Rows from block 10 of a small image embedding model, named by matrix and row number. Rows with one number belong to one channel. Each number is 500 + 40 x the weight over its row's rms, rounded and kept within 0 to 999. All counts start at 0. Numbers have three digits each.
After each channel's rows are labels from the 100 images, of 14976, where the channel reaches its highest value: "strongest on" is what is common among them. Only what is clearly more common there than usual is listed. The data: photos of plants, animals and fungi (iNaturalist). In brackets: how many of the 100.
# r30: branch 2 reduce pointwise conv (model.blocks.10.r3.0.weight, 120x480x1x1), inputs 0-59
# b30: branch 2 3x3 conv (model.blocks.10.b3.0.weight, 180x120x3x3, transposed, each kernel summed), outputs 0-59

r30.54:540531518470453440464546491507500537476516472535487490527522486567479528429496494525419477507543480491514594543474503551482528506473521496428419460481468454435583411479476520522519
b30.54:543497488478548478465501473552534541463495494433520543504458551585512478469553491491484552485460524580571533509544476616489615543504482523542556592525510485544561474472460523520539
strongest on: order Anseriformes (25); family: Anatidae (25)

r30.34:475477529526546484483445438484487481480490500494492433470500480471501499468479485467452561494477470467516525438469530468466459484464529445507513466508456461473486496463458579505500
b30.34:504447470485552465500579466507436559422464533464465600495466525488527465452523421541580510565540483583565474471543466507413572552501571547469478448509512496490525564490479494496523
strongest on: phylum Chordata (94); class Aves (89); order Charadriiformes (46)

r30.119:511490492519432500447499523500514492475509525513521509475504489513501519493452473520471489479482484569524516462576487467487515520465508514480498497621468488506498485480474477515455
b30.119:459518550479596523518600525541466559473471569497549586506501523560514465523520448482455494537472512582550509473546527515452518482551462472490504563534437432472535523511502488524506
strongest on: kingdom Plantae (42); phylum Tracheophyta (42); class Magnoliopsida (33)

r30.5:497490473490476449499483523493491483531477493490484476542507494457515455534478454479573476492484538417511510482461502480480482489528502489557466454460509489572415521534475503507433
b30.5:507553487563552497529484490481491543490569598511465510537455475521473496466554494512450487545567506564532529474524417583535581479575472506452543514461577538544504484500441440572548
strongest on: order Charadriiformes (52); family: Scolopacidae (43)

r30.43:441484537496503496441460457524563470497487492480511530483481479466509531517520489482566472478472507451496506471493460475496479504514520494567509597512520478504487500519438491490445
b30.43:479545517398468546512463520563528446519424527607497463501543517506526470531496535462541475482553423463519466488479563505540488427478467499455562515524497472528569451479536474507488
strongest on: phylum Chordata (100); class Aves (99); order Charadriiformes (30)

r30.33:506480518520499555427507479481499496541515444487474475548512488492502491502503523519487470471477502515485498510458480502500512456473551515500482473535513505550519451482511456474469
b30.33:500491582507493550520533526426507519507479558545459487505492454496480447525526517490522483487495548505448523454594523498542443456473523478458486448494501475487546529448514555506464
strongest on: phylum Chordata (98); class Aves (96); order Anseriformes (27); family: Anatidae (27)

r30.102:518473498538516539457567481466523549503482492540496480447470539512524483511488523510451539540543487520485478537600510563468485540484425578548528551521450464431518559453445513514481
b30.102:558457492576526531503507552443520493530528564514471495504520511469460550555550562536527577478489464526486522514471501529455509474520468475477534425461525549588488518467451522520558
strongest on: order Coleoptera (36); family: Coccinellidae (32)

r30.56:489451500513552479444490474442497525480496506512491452536508514469505430465534478500486518527545447465519503498423494492444486518469447508522499523459514482506438461492424542492477
b30.56:509509448460551494589531503483511512419468478558479552550495483499541497496527464467523489537476492540493517487559542561407463534429627533473492439480529500531557592460437455487474
strongest on: phylum Chordata (93); class Aves (91); order Charadriiformes (32)

r30.105:455470487459480438468554529512499581451517484598461474542507481476534519468424482467466492572590456475579531562526500543444461567463561494512496548473482423524508480531464530546462
b30.105:551434462409449560508503494483500593527415424485471524452468475446442453489501548442524452513443469487495513479500451506508508459445546476467454418467505453480506434516493474459443
strongest on: phylum Arthropoda (80); class Insecta (77); order Coleoptera (31); family: Coccinellidae (29)

r30.37:490480513512603450484458430519484521470512552507498541493518464486507447448537458500472537505535445485491511501459513511479482461467526463498511534571477502512504466449515575485528
b30.37:489487507495482464579555505504468519519469509495555480455501461557577462517478492449509477499482461553551509474545494545519584488500550417429461575427440470436570544508541472537395
strongest on: class Aves (83); order Passeriformes (53)

r30.52:481490485497508571474516485469510512502492463528498491434470558481482464471477425479492519516515463469516452501467481487471481473471486479451516543472505489449438496452489556539465
b30.52:497485527521505465489444503550446561421497502522491553545450507516495462475497469472530501507500504592547471522418500501485506524525518509470413461504412467467523517497422458414493
strongest on: phylum Chordata (92); class Aves (90); order Charadriiformes (30)

r30.24:468459518533577523533461553556501459495513512445507469416492513460521491576526529469557535442452538580442502481494476485479470458506608501547496463583533534512471567541498480429517
b30.24:499494491561403474516440529445501462523483501541503458536561471444460517515428479494487446481451504363444472477535468444522459505546534439502475509505544491550486515510528539559451
strongest on: class Insecta (60); phylum Arthropoda (60); order Odonata (26)

r30.55:482486500514455453520480529508505494444460513487514448542440501482486522471466542530519437452483486522486514503518534479475478492473512512489494492567517502529523509455463466510510
b30.55:494537531541482473462463504471483530483503459519515471492500468487504490441538449416512487536576550568526517520481592550471625441433498478490497560448555485502573452542480489553454
strongest on: phylum Chordata (96); class Aves (94)

r30.82:495482511493503464479459509482528471482499419481497502558483460469524549502496538476514473522466510495512526441570500453478480535487496463454485466497499512476446470528441540484469
b30.82:434458445478455446578559477517430512505497572517494522493483518457444465490457507498469459470524513458453444408546539449467510428564423493465468496529482489396473566491506485490465
strongest on: order Odonata (32); family: Coenagrionidae (26)

r30.110:493486470498488515412553489513520556503478481593565438467466522513523517501444447532534472560560496474535493537505496499483483503482496459504535488486443514448460471428414497528421
b30.110:486501527500635557514519511512471527533543529521541508514490497413444528489507563483496543474492527511514526484499524489573427503496431487515544487526550527525485482453434486536520
strongest on: phylum Arthropoda (78); class Insecta (74); order Coleoptera (36); family: Coccinellidae (33)

r30.78:508481537516528570466592505519529563514504469568463535465516519513499487429519489545438475571579475479510470572483515558496498491462478403499429537466533506489502502433470551498466
b30.78:578462497488468557486524469478574423585471560481452458477507497494510456513497572458420478452512465472455541461450489504525466505464490485480501485544519490501441473464511448484478
strongest on: phylum Arthropoda (72); class Insecta (70); order Coleoptera (35); family: Coccinellidae (31)

r30.96:487471581485458516420591498511485575553509530575436537469568472521535506485457439534456505555574463573566537547566522520473483472460556423471486535560498467522477532451456555578428
b30.96:577477499493490548522521456494515558518485516444479515491478491474449503485579556576486545463542517532542535503494456499584411554505547475512441467464585510486447474509450454488492
strongest on: phylum Arthropoda (81); class Insecta (77); order Coleoptera (30); family: Coccinellidae (28)

r30.44:484476467495474485515447491532489462532441430460503532470474491450494454507471500478517472451458493489449511456434508476516508480500397448534492483446494477518485530449548427439512
b30.44:524557513477424528500415443529500475519487560484426423495554475487415494553477560506496488487462495457431451444552492466562482498483432509458495499530484418534536423429489489512499
strongest on: class Aves (85)

r30.4:460456479483516536557475525581494451489485512478500490500506503467485493484583560494492519454459464589466504452516474441424461557421492479465499468565499463487481535523524462453555
b30.4:487512503459473467448481468493473505449462445466510468497496437486565485448464432491459454465504479464515453483550481448476482497475576443440499459434487463430497515507497535485479
strongest on: order Passeriformes (56)

r30.9:452481524457470498459477481492477538450478536473539503483462478483533462547524514485516498480522513501506477490512563489483458424490506555481487534463465482509496559528472480520465
b30.9:492479499516431433543551537466495491454518594516466496472528456474454503537459434553535468525496480486495482444444470433453480509497445501450481473479377470509477574504474513348484
strongest on: order Charadriiformes (32)

r30.113:477478508507406487474527464498477506507472481527480505445468527487510532472441488491472472507494485461506507501537455499471483484502475545562476540514494526508471529520459508508407
b30.113:476456454530549474508525484528454565461578592523494522540471521531522562478506460590571517518540553543513483440540486474451507494459463528559506470513493596506476480475430524485539
strongest on: class Aves (98); order Anseriformes (40); family: Anatidae (40); order: Charadriiformes (36)

r30.111:511492511477498494408520461456486532536527486516465490489482480521495459504470451551472482515512510475480480529476496492491516519483495506470486495483513502488511515467370465501452
b30.111:489565498502490484536499552547462539554488569546523463476490527456568463493476525436474478493534544478522521557605474535536547392560461496488526524464496473505477459526530465547511
strongest on: class Aves (96); phylum Chordata (96); order Accipitriformes (39); family: Accipitridae (37)

r30.87:491521515492520508444459461455501480543484460473500483550513512470475509579493480516642501497494584523549520468471485474563498546570521481488486540516468486552462544505431509483432
b30.87:502553451466479540581551591529490520490503510558417548561488512472502496519504473502472515432464503478427513528468556559497390539503409474514482494500524505563452538452561497519524
strongest on: class Insecta (65); phylum Arthropoda (65); order Lepidoptera (60); family: Lycaenidae (40)

r30.116:507500501499468497444545460465486535504511486556499479465479543513486469458458483526495476529523473521503520522519402510480510466483461506484457519568509526461490490475426499503441
b30.116:475481471520519578487562429482498574559475525486532560498470512453422513489488547469496486464479400527524560493478451544547509450529409471498523505576475514498507459425480470466531
strongest on: class Aves (90)

r30.29:498464533513483508493472467463497500457470470521497534509498499499518421494503463500497493518516473435484535532465442474486500549480528510491488483435485514494500488481499511521440
b30.29:502438514478552434487466492412473534485490512522451498505524540466548506507451448523461489486493467498431500505450453482471471457507468560529474563508464509481506527513492475472520
strongest on: phylum Arthropoda (83); class Insecta (79); order Lepidoptera (40); family: Nymphalidae (27)

r30.117:463489512478553460542456491529485453516527558447520532502523517434487461624514503486630516459458575525461537462441462455509472514573550489557514549476526476539442651551497464468511
b30.117:504514486549446531519452538465504437514547467553458465562462444517454490501504535518505505533500478388461520498401483517512461521531528513502524534430603554523501511500558502529472
strongest on: order Charadriiformes (33); family: Scolopacidae (27)

r30.69:460463491530658522528470512454497488464504520500439455574506504466495484560582477471496625507523493520521464491458558487459447552462474512582480500545468483515481581532495560528564
b30.69:466538434493552459485530495533504464507534601509476487478496546457448459525486499525467472503521505545461526466529472505465484490515388499565553486507488491571519633427550489537506
strongest on: order Passeriformes (75); family: Parulidae (29)

r30.47:510486493501531579490479468462500455459486441453521486432520512484522445466527466506405524468454440500440507456497460467483503489466487494548487518515524498516477511436516493462479
b30.47:453493439519592474489490468512450534473538446478469473500471530545461509489512429535486543545581481519478516436479424484514486510539500564591533482558486547497491582469497568552500
strongest on: phylum Chordata (93); class Aves (91)

r30.38:451470491511532485455498502498512524468525536574526499434507492458488495486475476482510577561587496528564526521505514526453472519507500545497483491571511499513448515508439524559500
b30.38:534505471535539488535617501467500485516463549539430530531475447487478481540552530487459530502511487620549597464502496592478523518430483528542484454500441524496517548514463513368465
strongest on: phylum Arthropoda (79); class Insecta (74); order Lepidoptera (38); family: Nymphalidae (31)

r30.35:465489501470559513518482532513498487499538545478457504501498507468479497490523540472484575482491474533515479490504524525450454498475521503487517511573472474464487475513520510516581
b30.35:454500496478514447522613510525470535461489519524462521487449448503468460511511458419486471532512517542516452502553477501458581485580574489517473434510404506552478552525540463409503
strongest on: phylum Chordata (92); class Aves (90); order Passeriformes (76)

r30.49:471459498506491488444510476506510501506549506497513520517502505453485512528487476506512474496497506555521515480549482483486528488485514515518529513532541474484455537483495488521457
b30.49:553538502513510544500512465463479519505472526502494572535492499555488476472526496493544506610559503508490573433561574531549529485439501506448512551517562476498551477463486422540425
strongest on: phylum Chordata (97); class Aves (96); order Charadriiformes (28)

r30.3:484484528486461491472522439491493469522485515512521488506496519472499581519439479520510488484468484447499503498475548478484511518498472531527541497508469511485487564435464512484446
b30.3:527478483530562552464484475439454550443539497463461535514406454496520519462572448536546582493497443574513541493491448531474499505448496555597480524524512594504481514518468531554539
strongest on: order Charadriiformes (26)

r30.32:479503507500538455493459516491472506452516463516444531520462518491486491431504532474438527483523449479531522524438407502461492485464500491508498512454522467495530469473498516506532
b30.32:495462523469528494493573477509508547483457500452550570463531454539538465492525506457534443522502463605524488538550466550507559545431510475419508485465431427469510458518517466402445
strongest on: class Aves (87)

r30.53:486481503523477454451477477469513480500529513478519505605525521486521543454482460442519441485479502454470482496472495505520482481491474490460521574434504463506480412536519475474489
b30.53:523510475475448485515467497525518450443475560530504413500487472582500480505539459431442448537582468472473551439501616517499518499477539479446508549510518473511539437472460445452472
strongest on: phylum Chordata (100); class Aves (98); order Anseriformes (52); family: Anatidae (52)

r30.76:460495484508463424535456520486493467532480505460497491528483498484507508562517479458551489486474548490458497458494466475500464443526512433527509527436478466464469544496517506482501
b30.76:483570492490470516545593538524480533535497556514466550480516437485492456496522500427490457566486501522529475473543549484546535402518546392467457465447529477431517491472565494462449
strongest on: order Lepidoptera (37); family: Lycaenidae (27)

r30.98:537557511577447547591488522502456516487479461507514529503583501536523485449482522485437474496508485484461543522446477507522516495513453461456535516438455495459544475501577453458573
b30.98:438485567533545462494536508609489523482536423455543580467466547564575562506480452542497499430425555514541469527545484503477528494524517509549526501552522522506545500517485578534507
strongest on: class Aves (83); order Passeriformes (50)

r30.15:470429468478608512532496462495499488458438505468468479495505517464487503476561484484475605521499460496533531441461515481448456458447520559505488492428500451540464523455511560468548
b30.15:497559469532508467490530505505523512510492521443450538488480498494465498509528503539509510448464521499428489459511430528512457504530523455490438584472468488548475467512565501498515
strongest on: order Passeriformes (58)

r30.112:437450501488501491506482554512504472467494529492502472495505511445522496536459498425530538499480481522524533455532509443446431464484469497548500466544544515473471514496455538513445
b30.112:514466547591563522515585481476500504513581518477486595559507528508525529515501491623530506493556557574486490494409455497498554497527494521549468542484545550547483565441478505504534
strongest on: order Charadriiformes (34)

r30.91:472494505498544496558456462494498467465520509513460514547520472501519493472536481457424503509507450456488532493520505491476472522456534475539532524548467494490521498505568495490547
b30.91:469453581490539509497562470515459535548537438427551521417559503537501519489472535558561483524462584556546490558520546525519533478583511454522512532445493487486544554510557507529465
strongest on: phylum Chordata (98); class Aves (95); order Passeriformes (69)

r30.27:519505497560513493432482513518488457528504462496472522583480498523443527499542554530491505464487487523474539476495492460502525505486483497487513479511519496506484497503467477483432
b30.27:453485501478489472500587522460475558499468488520533573490498455502492454478529432487562493454587521498483447544478491469491531488563473505411536484432474447458511561494484392557478
strongest on: phylum Tracheophyta (27); kingdom Plantae (27)

r30.70:442473516473580522475515484530504499516528485505492498579538505432478529584556515457596548514502524491516449506474480455489445466507541474538525478487565469490454556480492541544489
b30.70:542488484565517499565512542490502503514514591541485520510516523546451503542500510480516452443459518504506459480454532521535460583576482540508489486482524513536542615457483545508521
strongest on: class Insecta (75); phylum Arthropoda (75); order: Lepidoptera (41); order Odonata (32)

r30.19:475470519464428495474455489480532493520524473495543500456502505447436527464443471454464458525505489537533549499449545475453442530457518516505543588485484485457487474485487526520418
b30.19:489510494531404473573425559506503446537511530559491418505500458513504506512471462454432451533493523420457449480508489461521469496521544431419444482473482490432427513486574501494395
strongest on: class Insecta (91); phylum Arthropoda (91); order Lepidoptera (51); family: Nymphalidae (42)

r30.36:531522492506489416518465516458519434465455527459514512464532516513469464439471523544439503448432487461439536434466491427514525514485509561423525499458484496535541458464494447467547
b30.36:465442473464563438406479402452463475472558475455470521503465515497560563441486440556516519475463454523470544472518449492463474456412466531500478451465475551526533533442455519487539
strongest on: phylum Chordata (98); class Aves (96); order Charadriiformes (47); family: Laridae (37)

r30.108:486469494472488512500478540530507483490486466477515477532502472468483485472544509486490508444460499469529488455493525469467480486470539492504505487509511468489505562472488509493502
b30.108:493520439445547495464469456517488573465502471476526446544485468556556490486506466509442483539562492502481498480563468451476509530511553502520468447476490483490496507535440468499441
strongest on: class Aves (83); order Passeriformes (50)

r30.92:504480495519503487470471497443507490511480528490520475460511473506507396464448445498457486466476487572458487479475538477478497508453502506520504511552473502500492543435428487492471
b30.92:533527426524516539557511547497558472525560556528467503482518517479552544492524563523527447513525524495464480405470487514582460549436559508523515552547463522524502517461510557476488
strongest on: class Aves (100); phylum Chordata (100); order Accipitriformes (33)

r30.57:461498512506514506446529558481506513517468483509518468587519495489494540486509480480475508504486506458564493497540515469462464576456468458510461525416512506491494485448466533504474
b30.57:503420479466484486451528467479442492459448458483523503517502472459430498447516499482466486526509449531526510488522433506497477454484449527465480416479426455396427478511451459481410
strongest on: class Aves (98); phylum Chordata (98)

r30.80:497517483508490464473501516544470472517513495476460501583459447486532538482534512520484470468486488480476488491544498483504496466487484462492473487550518497487513486511536482482482
b30.80:478514493493512450460464479425475464435430541465514476516496467486515432494484416497542466453572440538506523507552481443470458530552479520469526469420513437533575567515448479520529
strongest on: kingdom Plantae (92); phylum Tracheophyta (92); class Magnoliopsida (76)

r30.0:468502490471491484454498502520473468496487468440488543577482498482505513596538512482613478495466557495517494448481457436536465507542554482560537596475550493479423558498468502499443
b30.0:471545516536511476554520557525489511521529575530486504555477485477464555523448541533490510464485541462486431506474516430491426529483479480511490507496480520508410527495533516551530
strongest on: order Lepidoptera (54); order Charadriiformes (32); family: Scolopacidae (29); family: Lycaenidae (28)

r30.42:456466513447520466495448515514508461480430561430506499563518498491487429456499505494472499452442457484461492459490512477448469514460503623452489525463504502543505441563492449454487
b30.42:504480503452522554522446505504552501545457438508520470460522496552481473467512537470551500528516428477484533529484525517530473554447530581524523509529566497527461497474500490532577
strongest on: class Aves (96); phylum Chordata (96); order Anseriformes (41); family: Anatidae (41)

r30.18:486464481514466537432513518492475503486465494510524489576501511508518539450516499514470485492506472566476474507544508487480484469472538479483490476566512534556509509474423458502430
b30.18:524407419494523492472484466478451527497480629482513554488501492526478528423470470550503527503486526552457531480469447467437508478511557518508552501451466479471548578488482462473551
strongest on: phylum Tracheophyta (31); kingdom Plantae (31)

r30.99:501465501514467554492520439469509516510471476541505532442543480488491491484462453476495452504518500436501495532447454504495504509493478492489512418437530518449475493485469501551413
b30.99:491497427527527484442504512506470469536516516536434489544448495446454492396440469464468542515488550518487497499521507464465522464630482512501446457525535565490444416494557475502512
strongest on: phylum Arthropoda (69); class Insecta (62); order Coleoptera (28); family: Coccinellidae (27)

r30.61:480498479484534671464480523508469482478503452493460485550483518501499437488542465476508431482463511493469501514426490478495496469460463506494479491524504476494531446525510477454492
b30.61:471463478466439458497424502466491393467495575478471400478523506524521493482449443498445487552478479402446447454505523465514446508483469472461493501514516460484455504517477510500480
strongest on: class Insecta (69); phylum Arthropoda (69); order Coleoptera (27); family: Nymphalidae (25)

r30.16:545512518512494487469482510495476471519469481508537523534485501508512491499512438555498486493478511514505481479490470480498540517510529483456443518502478521481455474474500487497463
b30.16:492472463494484478529560478515460526512453540520479581489494514525497474474460455481477488473514593515468473480454536504494504458608446506429506529466467448489486558475499452486553
strongest on: phylum Tracheophyta (30); kingdom Plantae (30)

r30.20:547555575474502542481485480499459462462490553469471480457482521542521517498512475525515506441476502590461509481562459495522551482533547479515480544565494498508507546480477493489471
b30.20:439526520502531544466506552522538513481541610504505477468509552578485575453474533505482485458547521493499486453520527472507440494537448460543572579520521554481504490514539597556514
strongest on: phylum Tracheophyta (33); kingdom Plantae (33)

r30.26:513528529437527494461438468496510445512485537439453551458507487485433431607532513513642507445448594517476483439483523455547531488552562489497479588484525544517480579488459499490458
b30.26:491466427560451475502497513492441529494571543547465488520481501477485525481450527484463542515521556415457437444439493461515480506467507430508460425519476558459408488477474530460511
strongest on: class Insecta (59); order Lepidoptera (53); family: Lycaenidae (36)

r30.1:476504558541453460510469443496471529523474497534509527532479467489545433466454512502462449540544514423518475534472473543509500503503521530460526518513518451516495473503521491516500
b30.1:512509495533497511518381540518546420531509517554474425507493476560538508524483456470535533475534577419455550511440568481538460556544587519458559499496534553486518480503480472572576
strongest on: phylum Arthropoda (69); class Insecta (64)

r30.68:438456517530553659478464501489481471502520490483470494539521494440496581502567512451475474482461499474555462454519521451461465464481526506483489483507509514506446459553485520501477
b30.68:470483455505470502500476446517478472561484539480495472512567550531543493494478510499558508483524350469474509487457517497541550520476474556523478550517500498585534594463487496447518
strongest on: phylum Arthropoda (84); class Insecta (82); order Coleoptera (32); family: Coccinellidae (26)