Weights of a small image embedding model: 7000 steps, batches of 64.
Rows from block 4 of a small image embedding model, named by matrix and row number. Rows with one number belong to one channel. Each number is 200 + 20 x the weight over its row's rms, rounded and kept within 0 to 999. All counts start at 0.
After each channel's rows are labels from the 100 images, of 14976, where the channel reaches its highest value: "top examples" is what is common among them. Only what is clearly more common there than usual is listed. The data: photos of plants, animals and fungi (iNaturalist). In brackets: how many of the 100, against the usual share in percent.
# r30: branch 2 reduce pointwise conv (model.blocks.4.r3.0.weight, 120x272x1x1), inputs 0-24
# b30: branch 2 3x3 conv (model.blocks.4.b3.0.weight, 180x120x3x3, transposed, each kernel summed), outputs 0-25

r30.71,189,163,173,180,216,192,207,202,218,218,208,204,197,204,224,257,191,190,192,185,232,213,228,174,188
b30.71,185,205,212,181,174,203,195,170,201,169,178,216,192,194,204,209,187,184,163,209,186,196,174,214,170,176
top examples: order Accipitriformes (27 vs 3.9)

r30.22,191,174,237,160,186,211,245,196,211,196,209,211,185,199,193,203,186,200,205,210,171,192,175,148,182
b30.22,197,210,177,210,225,187,209,215,250,194,217,199,192,197,193,216,197,211,217,202,248,203,223,251,179,213
top examples: class Aves (98 vs 55); phylum Chordata (98 vs 60.8)

r30.76,197,222,150,168,193,191,210,171,207,202,185,188,173,183,199,179,198,161,198,196,221,180,216,221,230
b30.76,189,175,210,185,198,188,208,185,181,221,202,162,201,183,197,167,197,193,198,172,180,199,234,192,220,153
top examples: class Insecta (67 vs 29.2); phylum Arthropoda (67 vs 30.9); order Lepidoptera (42 vs 13.7)

r30.52,207,202,225,220,194,208,227,158,220,174,203,214,286,204,201,201,183,210,221,202,201,190,199,181,194
b30.52,183,190,207,198,237,237,244,205,201,209,198,191,224,205,207,263,222,210,203,216,217,207,212,222,216,204
top examples: phylum Tracheophyta (27 vs 7.3); kingdom Plantae (27 vs 7.3)

r30.34,224,202,205,198,224,193,208,202,201,223,246,192,188,195,196,197,190,210,216,199,197,166,208,189,180
b30.34,208,159,191,213,180,174,186,170,177,212,227,173,208,176,202,170,175,211,221,181,179,191,193,179,203,165
top examples: phylum Arthropoda (86 vs 30.9); class Insecta (81 vs 29.2); order Coleoptera (40 vs 3.2); family: Coccinellidae (38 vs 1.7)

r30.14,189,189,197,191,175,160,181,243,193,228,224,167,191,187,199,238,169,181,198,184,241,205,188,201,186
b30.14,197,194,183,182,176,171,212,209,176,208,223,171,203,226,197,189,172,199,219,208,224,217,238,199,215,197
top examples: order Anseriformes (29 vs 5.5); family: Anatidae (29 vs 5.5)

r30.4,203,226,191,199,196,198,202,193,191,218,202,198,201,197,211,230,195,223,187,210,189,227,204,179,164
b30.4,184,230,211,187,209,205,190,233,248,212,238,165,184,189,203,184,188,188,203,227,221,202,230,228,187,215
top examples: order Charadriiformes (25 vs 7.6)

r30.12,223,211,198,219,217,222,194,167,204,219,188,187,166,226,219,179,213,219,210,214,190,139,259,206,193
b30.12,204,213,222,210,192,188,185,204,208,208,232,178,202,199,225,191,179,200,211,219,207,239,219,202,202,232
top examples: order Anseriformes (34 vs 5.5); family: Anatidae (34 vs 5.5)

r30.7,185,176,184,175,188,171,187,203,218,207,193,216,189,193,215,213,189,200,159,185,212,207,192,208,238
b30.7,204,219,202,203,172,187,226,208,242,217,204,203,185,231,221,176,210,194,191,208,216,198,214,200,204,188
top examples: class Mammalia (32 vs 3.5)

r30.53,220,201,239,188,207,214,230,188,227,189,222,213,265,216,194,168,198,220,204,235,203,206,189,188,197
b30.53,193,188,197,173,221,230,205,227,199,169,181,205,203,189,197,225,230,176,171,207,198,196,198,190,194,194
top examples: order Accipitriformes (27 vs 3.9)

r30.48,244,199,179,184,215,202,173,189,246,230,252,218,209,205,215,198,217,205,193,204,211,210,201,176,200
b30.48,221,221,196,232,212,187,223,221,204,208,207,199,209,195,212,216,207,232,225,210,196,206,218,184,237,205
top examples: order Coleoptera (33 vs 3.2); family: Coccinellidae (30 vs 1.7)

r30.87,254,229,223,201,254,197,202,166,216,182,186,204,205,184,211,191,223,218,158,171,198,198,200,221,215
b30.87,181,210,197,161,191,217,170,203,185,167,158,182,173,191,200,205,191,188,158,199,196,219,169,183,169,178
top examples: order Charadriiformes (28 vs 7.6)

r30.0,172,196,199,191,202,197,195,191,209,160,179,196,189,168,210,188,200,198,216,205,173,218,161,202,188
b30.0,184,218,211,176,197,197,140,209,205,189,183,193,191,200,207,198,195,172,184,207,204,191,181,252,177,224
top examples: class Aves (97 vs 55); order Charadriiformes (46 vs 7.6); family: Laridae (43 vs 2.6); order: Anseriformes (31 vs 5.5)

r30.46,248,220,230,212,231,188,252,201,211,200,182,238,245,181,191,190,229,229,212,195,223,201,222,200,197
b30.46,196,180,178,180,200,215,204,213,174,191,154,224,209,197,182,247,237,196,177,181,183,189,155,199,167,194
top examples: order Passeriformes (56 vs 24.9)

r30.100,212,219,208,185,249,202,204,181,198,208,236,219,234,194,191,202,221,216,150,187,217,201,211,180,181
b30.100,225,220,194,221,201,220,192,221,202,223,230,226,223,220,197,209,202,213,239,197,185,203,233,178,220,217
top examples: order Coleoptera (31 vs 3.2); family: Coccinellidae (30 vs 1.7)

r30.61,218,204,185,180,247,204,211,178,210,183,193,197,196,185,224,200,225,208,218,203,226,188,207,200,223
b30.61,183,212,192,181,149,186,153,213,192,180,177,189,194,156,196,205,175,201,168,182,182,190,155,218,184,185
top examples: order Lepidoptera (38 vs 13.7); phylum Tracheophyta (29 vs 7.3); kingdom Plantae (29 vs 7.3); class Magnoliopsida (28 vs 5.6)

r30.38,194,196,212,216,181,189,191,210,175,163,154,200,185,213,172,208,212,211,204,229,202,222,184,201,210
b30.38,191,176,150,188,219,236,179,196,196,189,191,196,167,195,183,208,226,187,184,192,207,185,201,226,170,203
top examples: class Magnoliopsida (35 vs 5.6); phylum Tracheophyta (35 vs 7.3); kingdom Plantae (35 vs 7.3)

r30.114,171,211,211,198,190,240,188,222,215,188,244,195,212,234,221,201,171,195,221,214,194,242,205,215,206
b30.114,183,221,212,210,177,206,197,154,217,204,193,218,207,192,193,161,198,194,181,215,183,175,189,223,203,213
top examples: class Aves (87 vs 55)

r30.25,169,168,223,212,185,227,222,226,164,203,225,198,222,176,216,153,200,223,196,185,172,185,229,198,202
b30.25,205,247,208,205,194,195,195,212,216,224,187,173,202,217,201,246,219,184,203,208,154,206,204,218,193,186
top examples: phylum Chordata (99 vs 60.8); class Aves (97 vs 55); order Charadriiformes (50 vs 7.6)

r30.69,231,236,191,169,211,212,182,183,215,221,211,202,181,189,217,228,189,227,159,193,212,230,217,176,201
b30.69,168,198,196,195,178,172,212,205,250,198,239,161,178,156,223,204,175,185,203,198,216,188,223,198,206,190
top examples: phylum Arthropoda (68 vs 30.9)

r30.13,174,195,196,215,197,179,180,253,194,201,209,188,185,222,206,207,190,200,239,239,222,207,196,195,170
b30.13,224,244,212,209,181,166,177,222,189,179,214,209,196,144,198,191,197,219,220,202,208,229,221,231,212,173
top examples: order Accipitriformes (25 vs 3.9)

r30.58,176,204,228,190,190,189,192,215,199,190,175,190,172,178,190,223,179,217,205,192,209,208,241,196,203
b30.58,223,222,183,203,202,200,215,236,230,194,198,215,257,183,195,208,226,206,210,190,183,195,229,207,187,209
top examples: phylum Tracheophyta (30 vs 7.3); kingdom Plantae (30 vs 7.3)

r30.20,176,211,182,184,199,204,197,198,220,188,222,201,197,193,226,234,206,176,188,183,183,210,178,181,197
b30.20,207,238,221,196,186,214,203,241,212,220,189,211,213,237,187,214,213,205,204,242,161,173,202,211,223,179
top examples: phylum Chordata (96 vs 60.8); class Aves (95 vs 55); order Anseriformes (26 vs 5.5); family: Anatidae (26 vs 5.5)

r30.75,198,178,199,169,183,213,219,144,232,205,196,198,197,192,189,193,197,178,206,231,230,230,209,202,212
b30.75,202,211,212,209,195,174,248,194,212,170,235,193,166,191,231,204,166,206,219,193,195,231,206,170,211,180
top examples: class Aves (99 vs 55); order Anseriformes (43 vs 5.5); family: Anatidae (43 vs 5.5); order: Charadriiformes (34 vs 7.6)

r30.21,208,223,229,192,200,185,199,234,204,215,207,206,189,201,209,222,209,220,214,201,218,213,182,231,195
b30.21,183,235,180,181,181,152,220,164,182,174,168,200,171,237,191,215,174,168,186,176,200,171,173,151,186,180
top examples: class Aves (83 vs 55)

r30.89,202,180,236,163,193,185,195,214,204,194,174,250,219,174,190,181,254,219,174,168,250,236,213,208,216
b30.89,165,204,203,178,224,210,169,214,240,189,217,206,196,213,234,235,201,179,179,213,204,214,196,232,174,243
top examples: order Passeriformes (53 vs 24.9)

r30.103,200,189,180,175,191,212,148,178,175,195,212,237,195,183,211,212,237,200,172,199,220,203,219,204,217
b30.103,207,168,188,191,168,178,204,157,197,223,195,176,204,197,191,210,196,173,196,205,202,193,210,183,189,163
top examples: class Insecta (71 vs 29.2); phylum Arthropoda (71 vs 30.9); order Lepidoptera (52 vs 13.7); class: Magnoliopsida (25 vs 5.6)

r30.9,207,175,204,203,185,204,194,237,222,162,186,200,196,182,210,218,209,208,214,188,206,191,188,212,208
b30.9,215,188,229,188,195,188,223,172,228,187,209,192,189,216,203,204,198,197,202,240,193,180,235,194,214,209
top examples: phylum Tracheophyta (34 vs 7.3); kingdom Plantae (34 vs 7.3)

r30.10,196,189,210,188,199,235,199,196,213,191,206,230,204,214,204,199,228,178,194,215,180,197,202,187,220
b30.10,216,191,216,161,171,166,205,191,217,157,176,177,166,180,192,165,184,168,168,211,210,210,180,223,177,204
top examples: class Aves (88 vs 55)

r30.84,193,203,208,186,175,176,189,232,191,210,197,211,235,175,185,182,204,207,176,198,185,235,213,210,197
b30.84,217,220,190,191,239,192,211,229,202,178,180,191,189,196,216,188,205,214,179,220,251,198,242,172,202,214
top examples: class Aves (90 vs 55); order Anseriformes (35 vs 5.5); family: Anatidae (35 vs 5.5)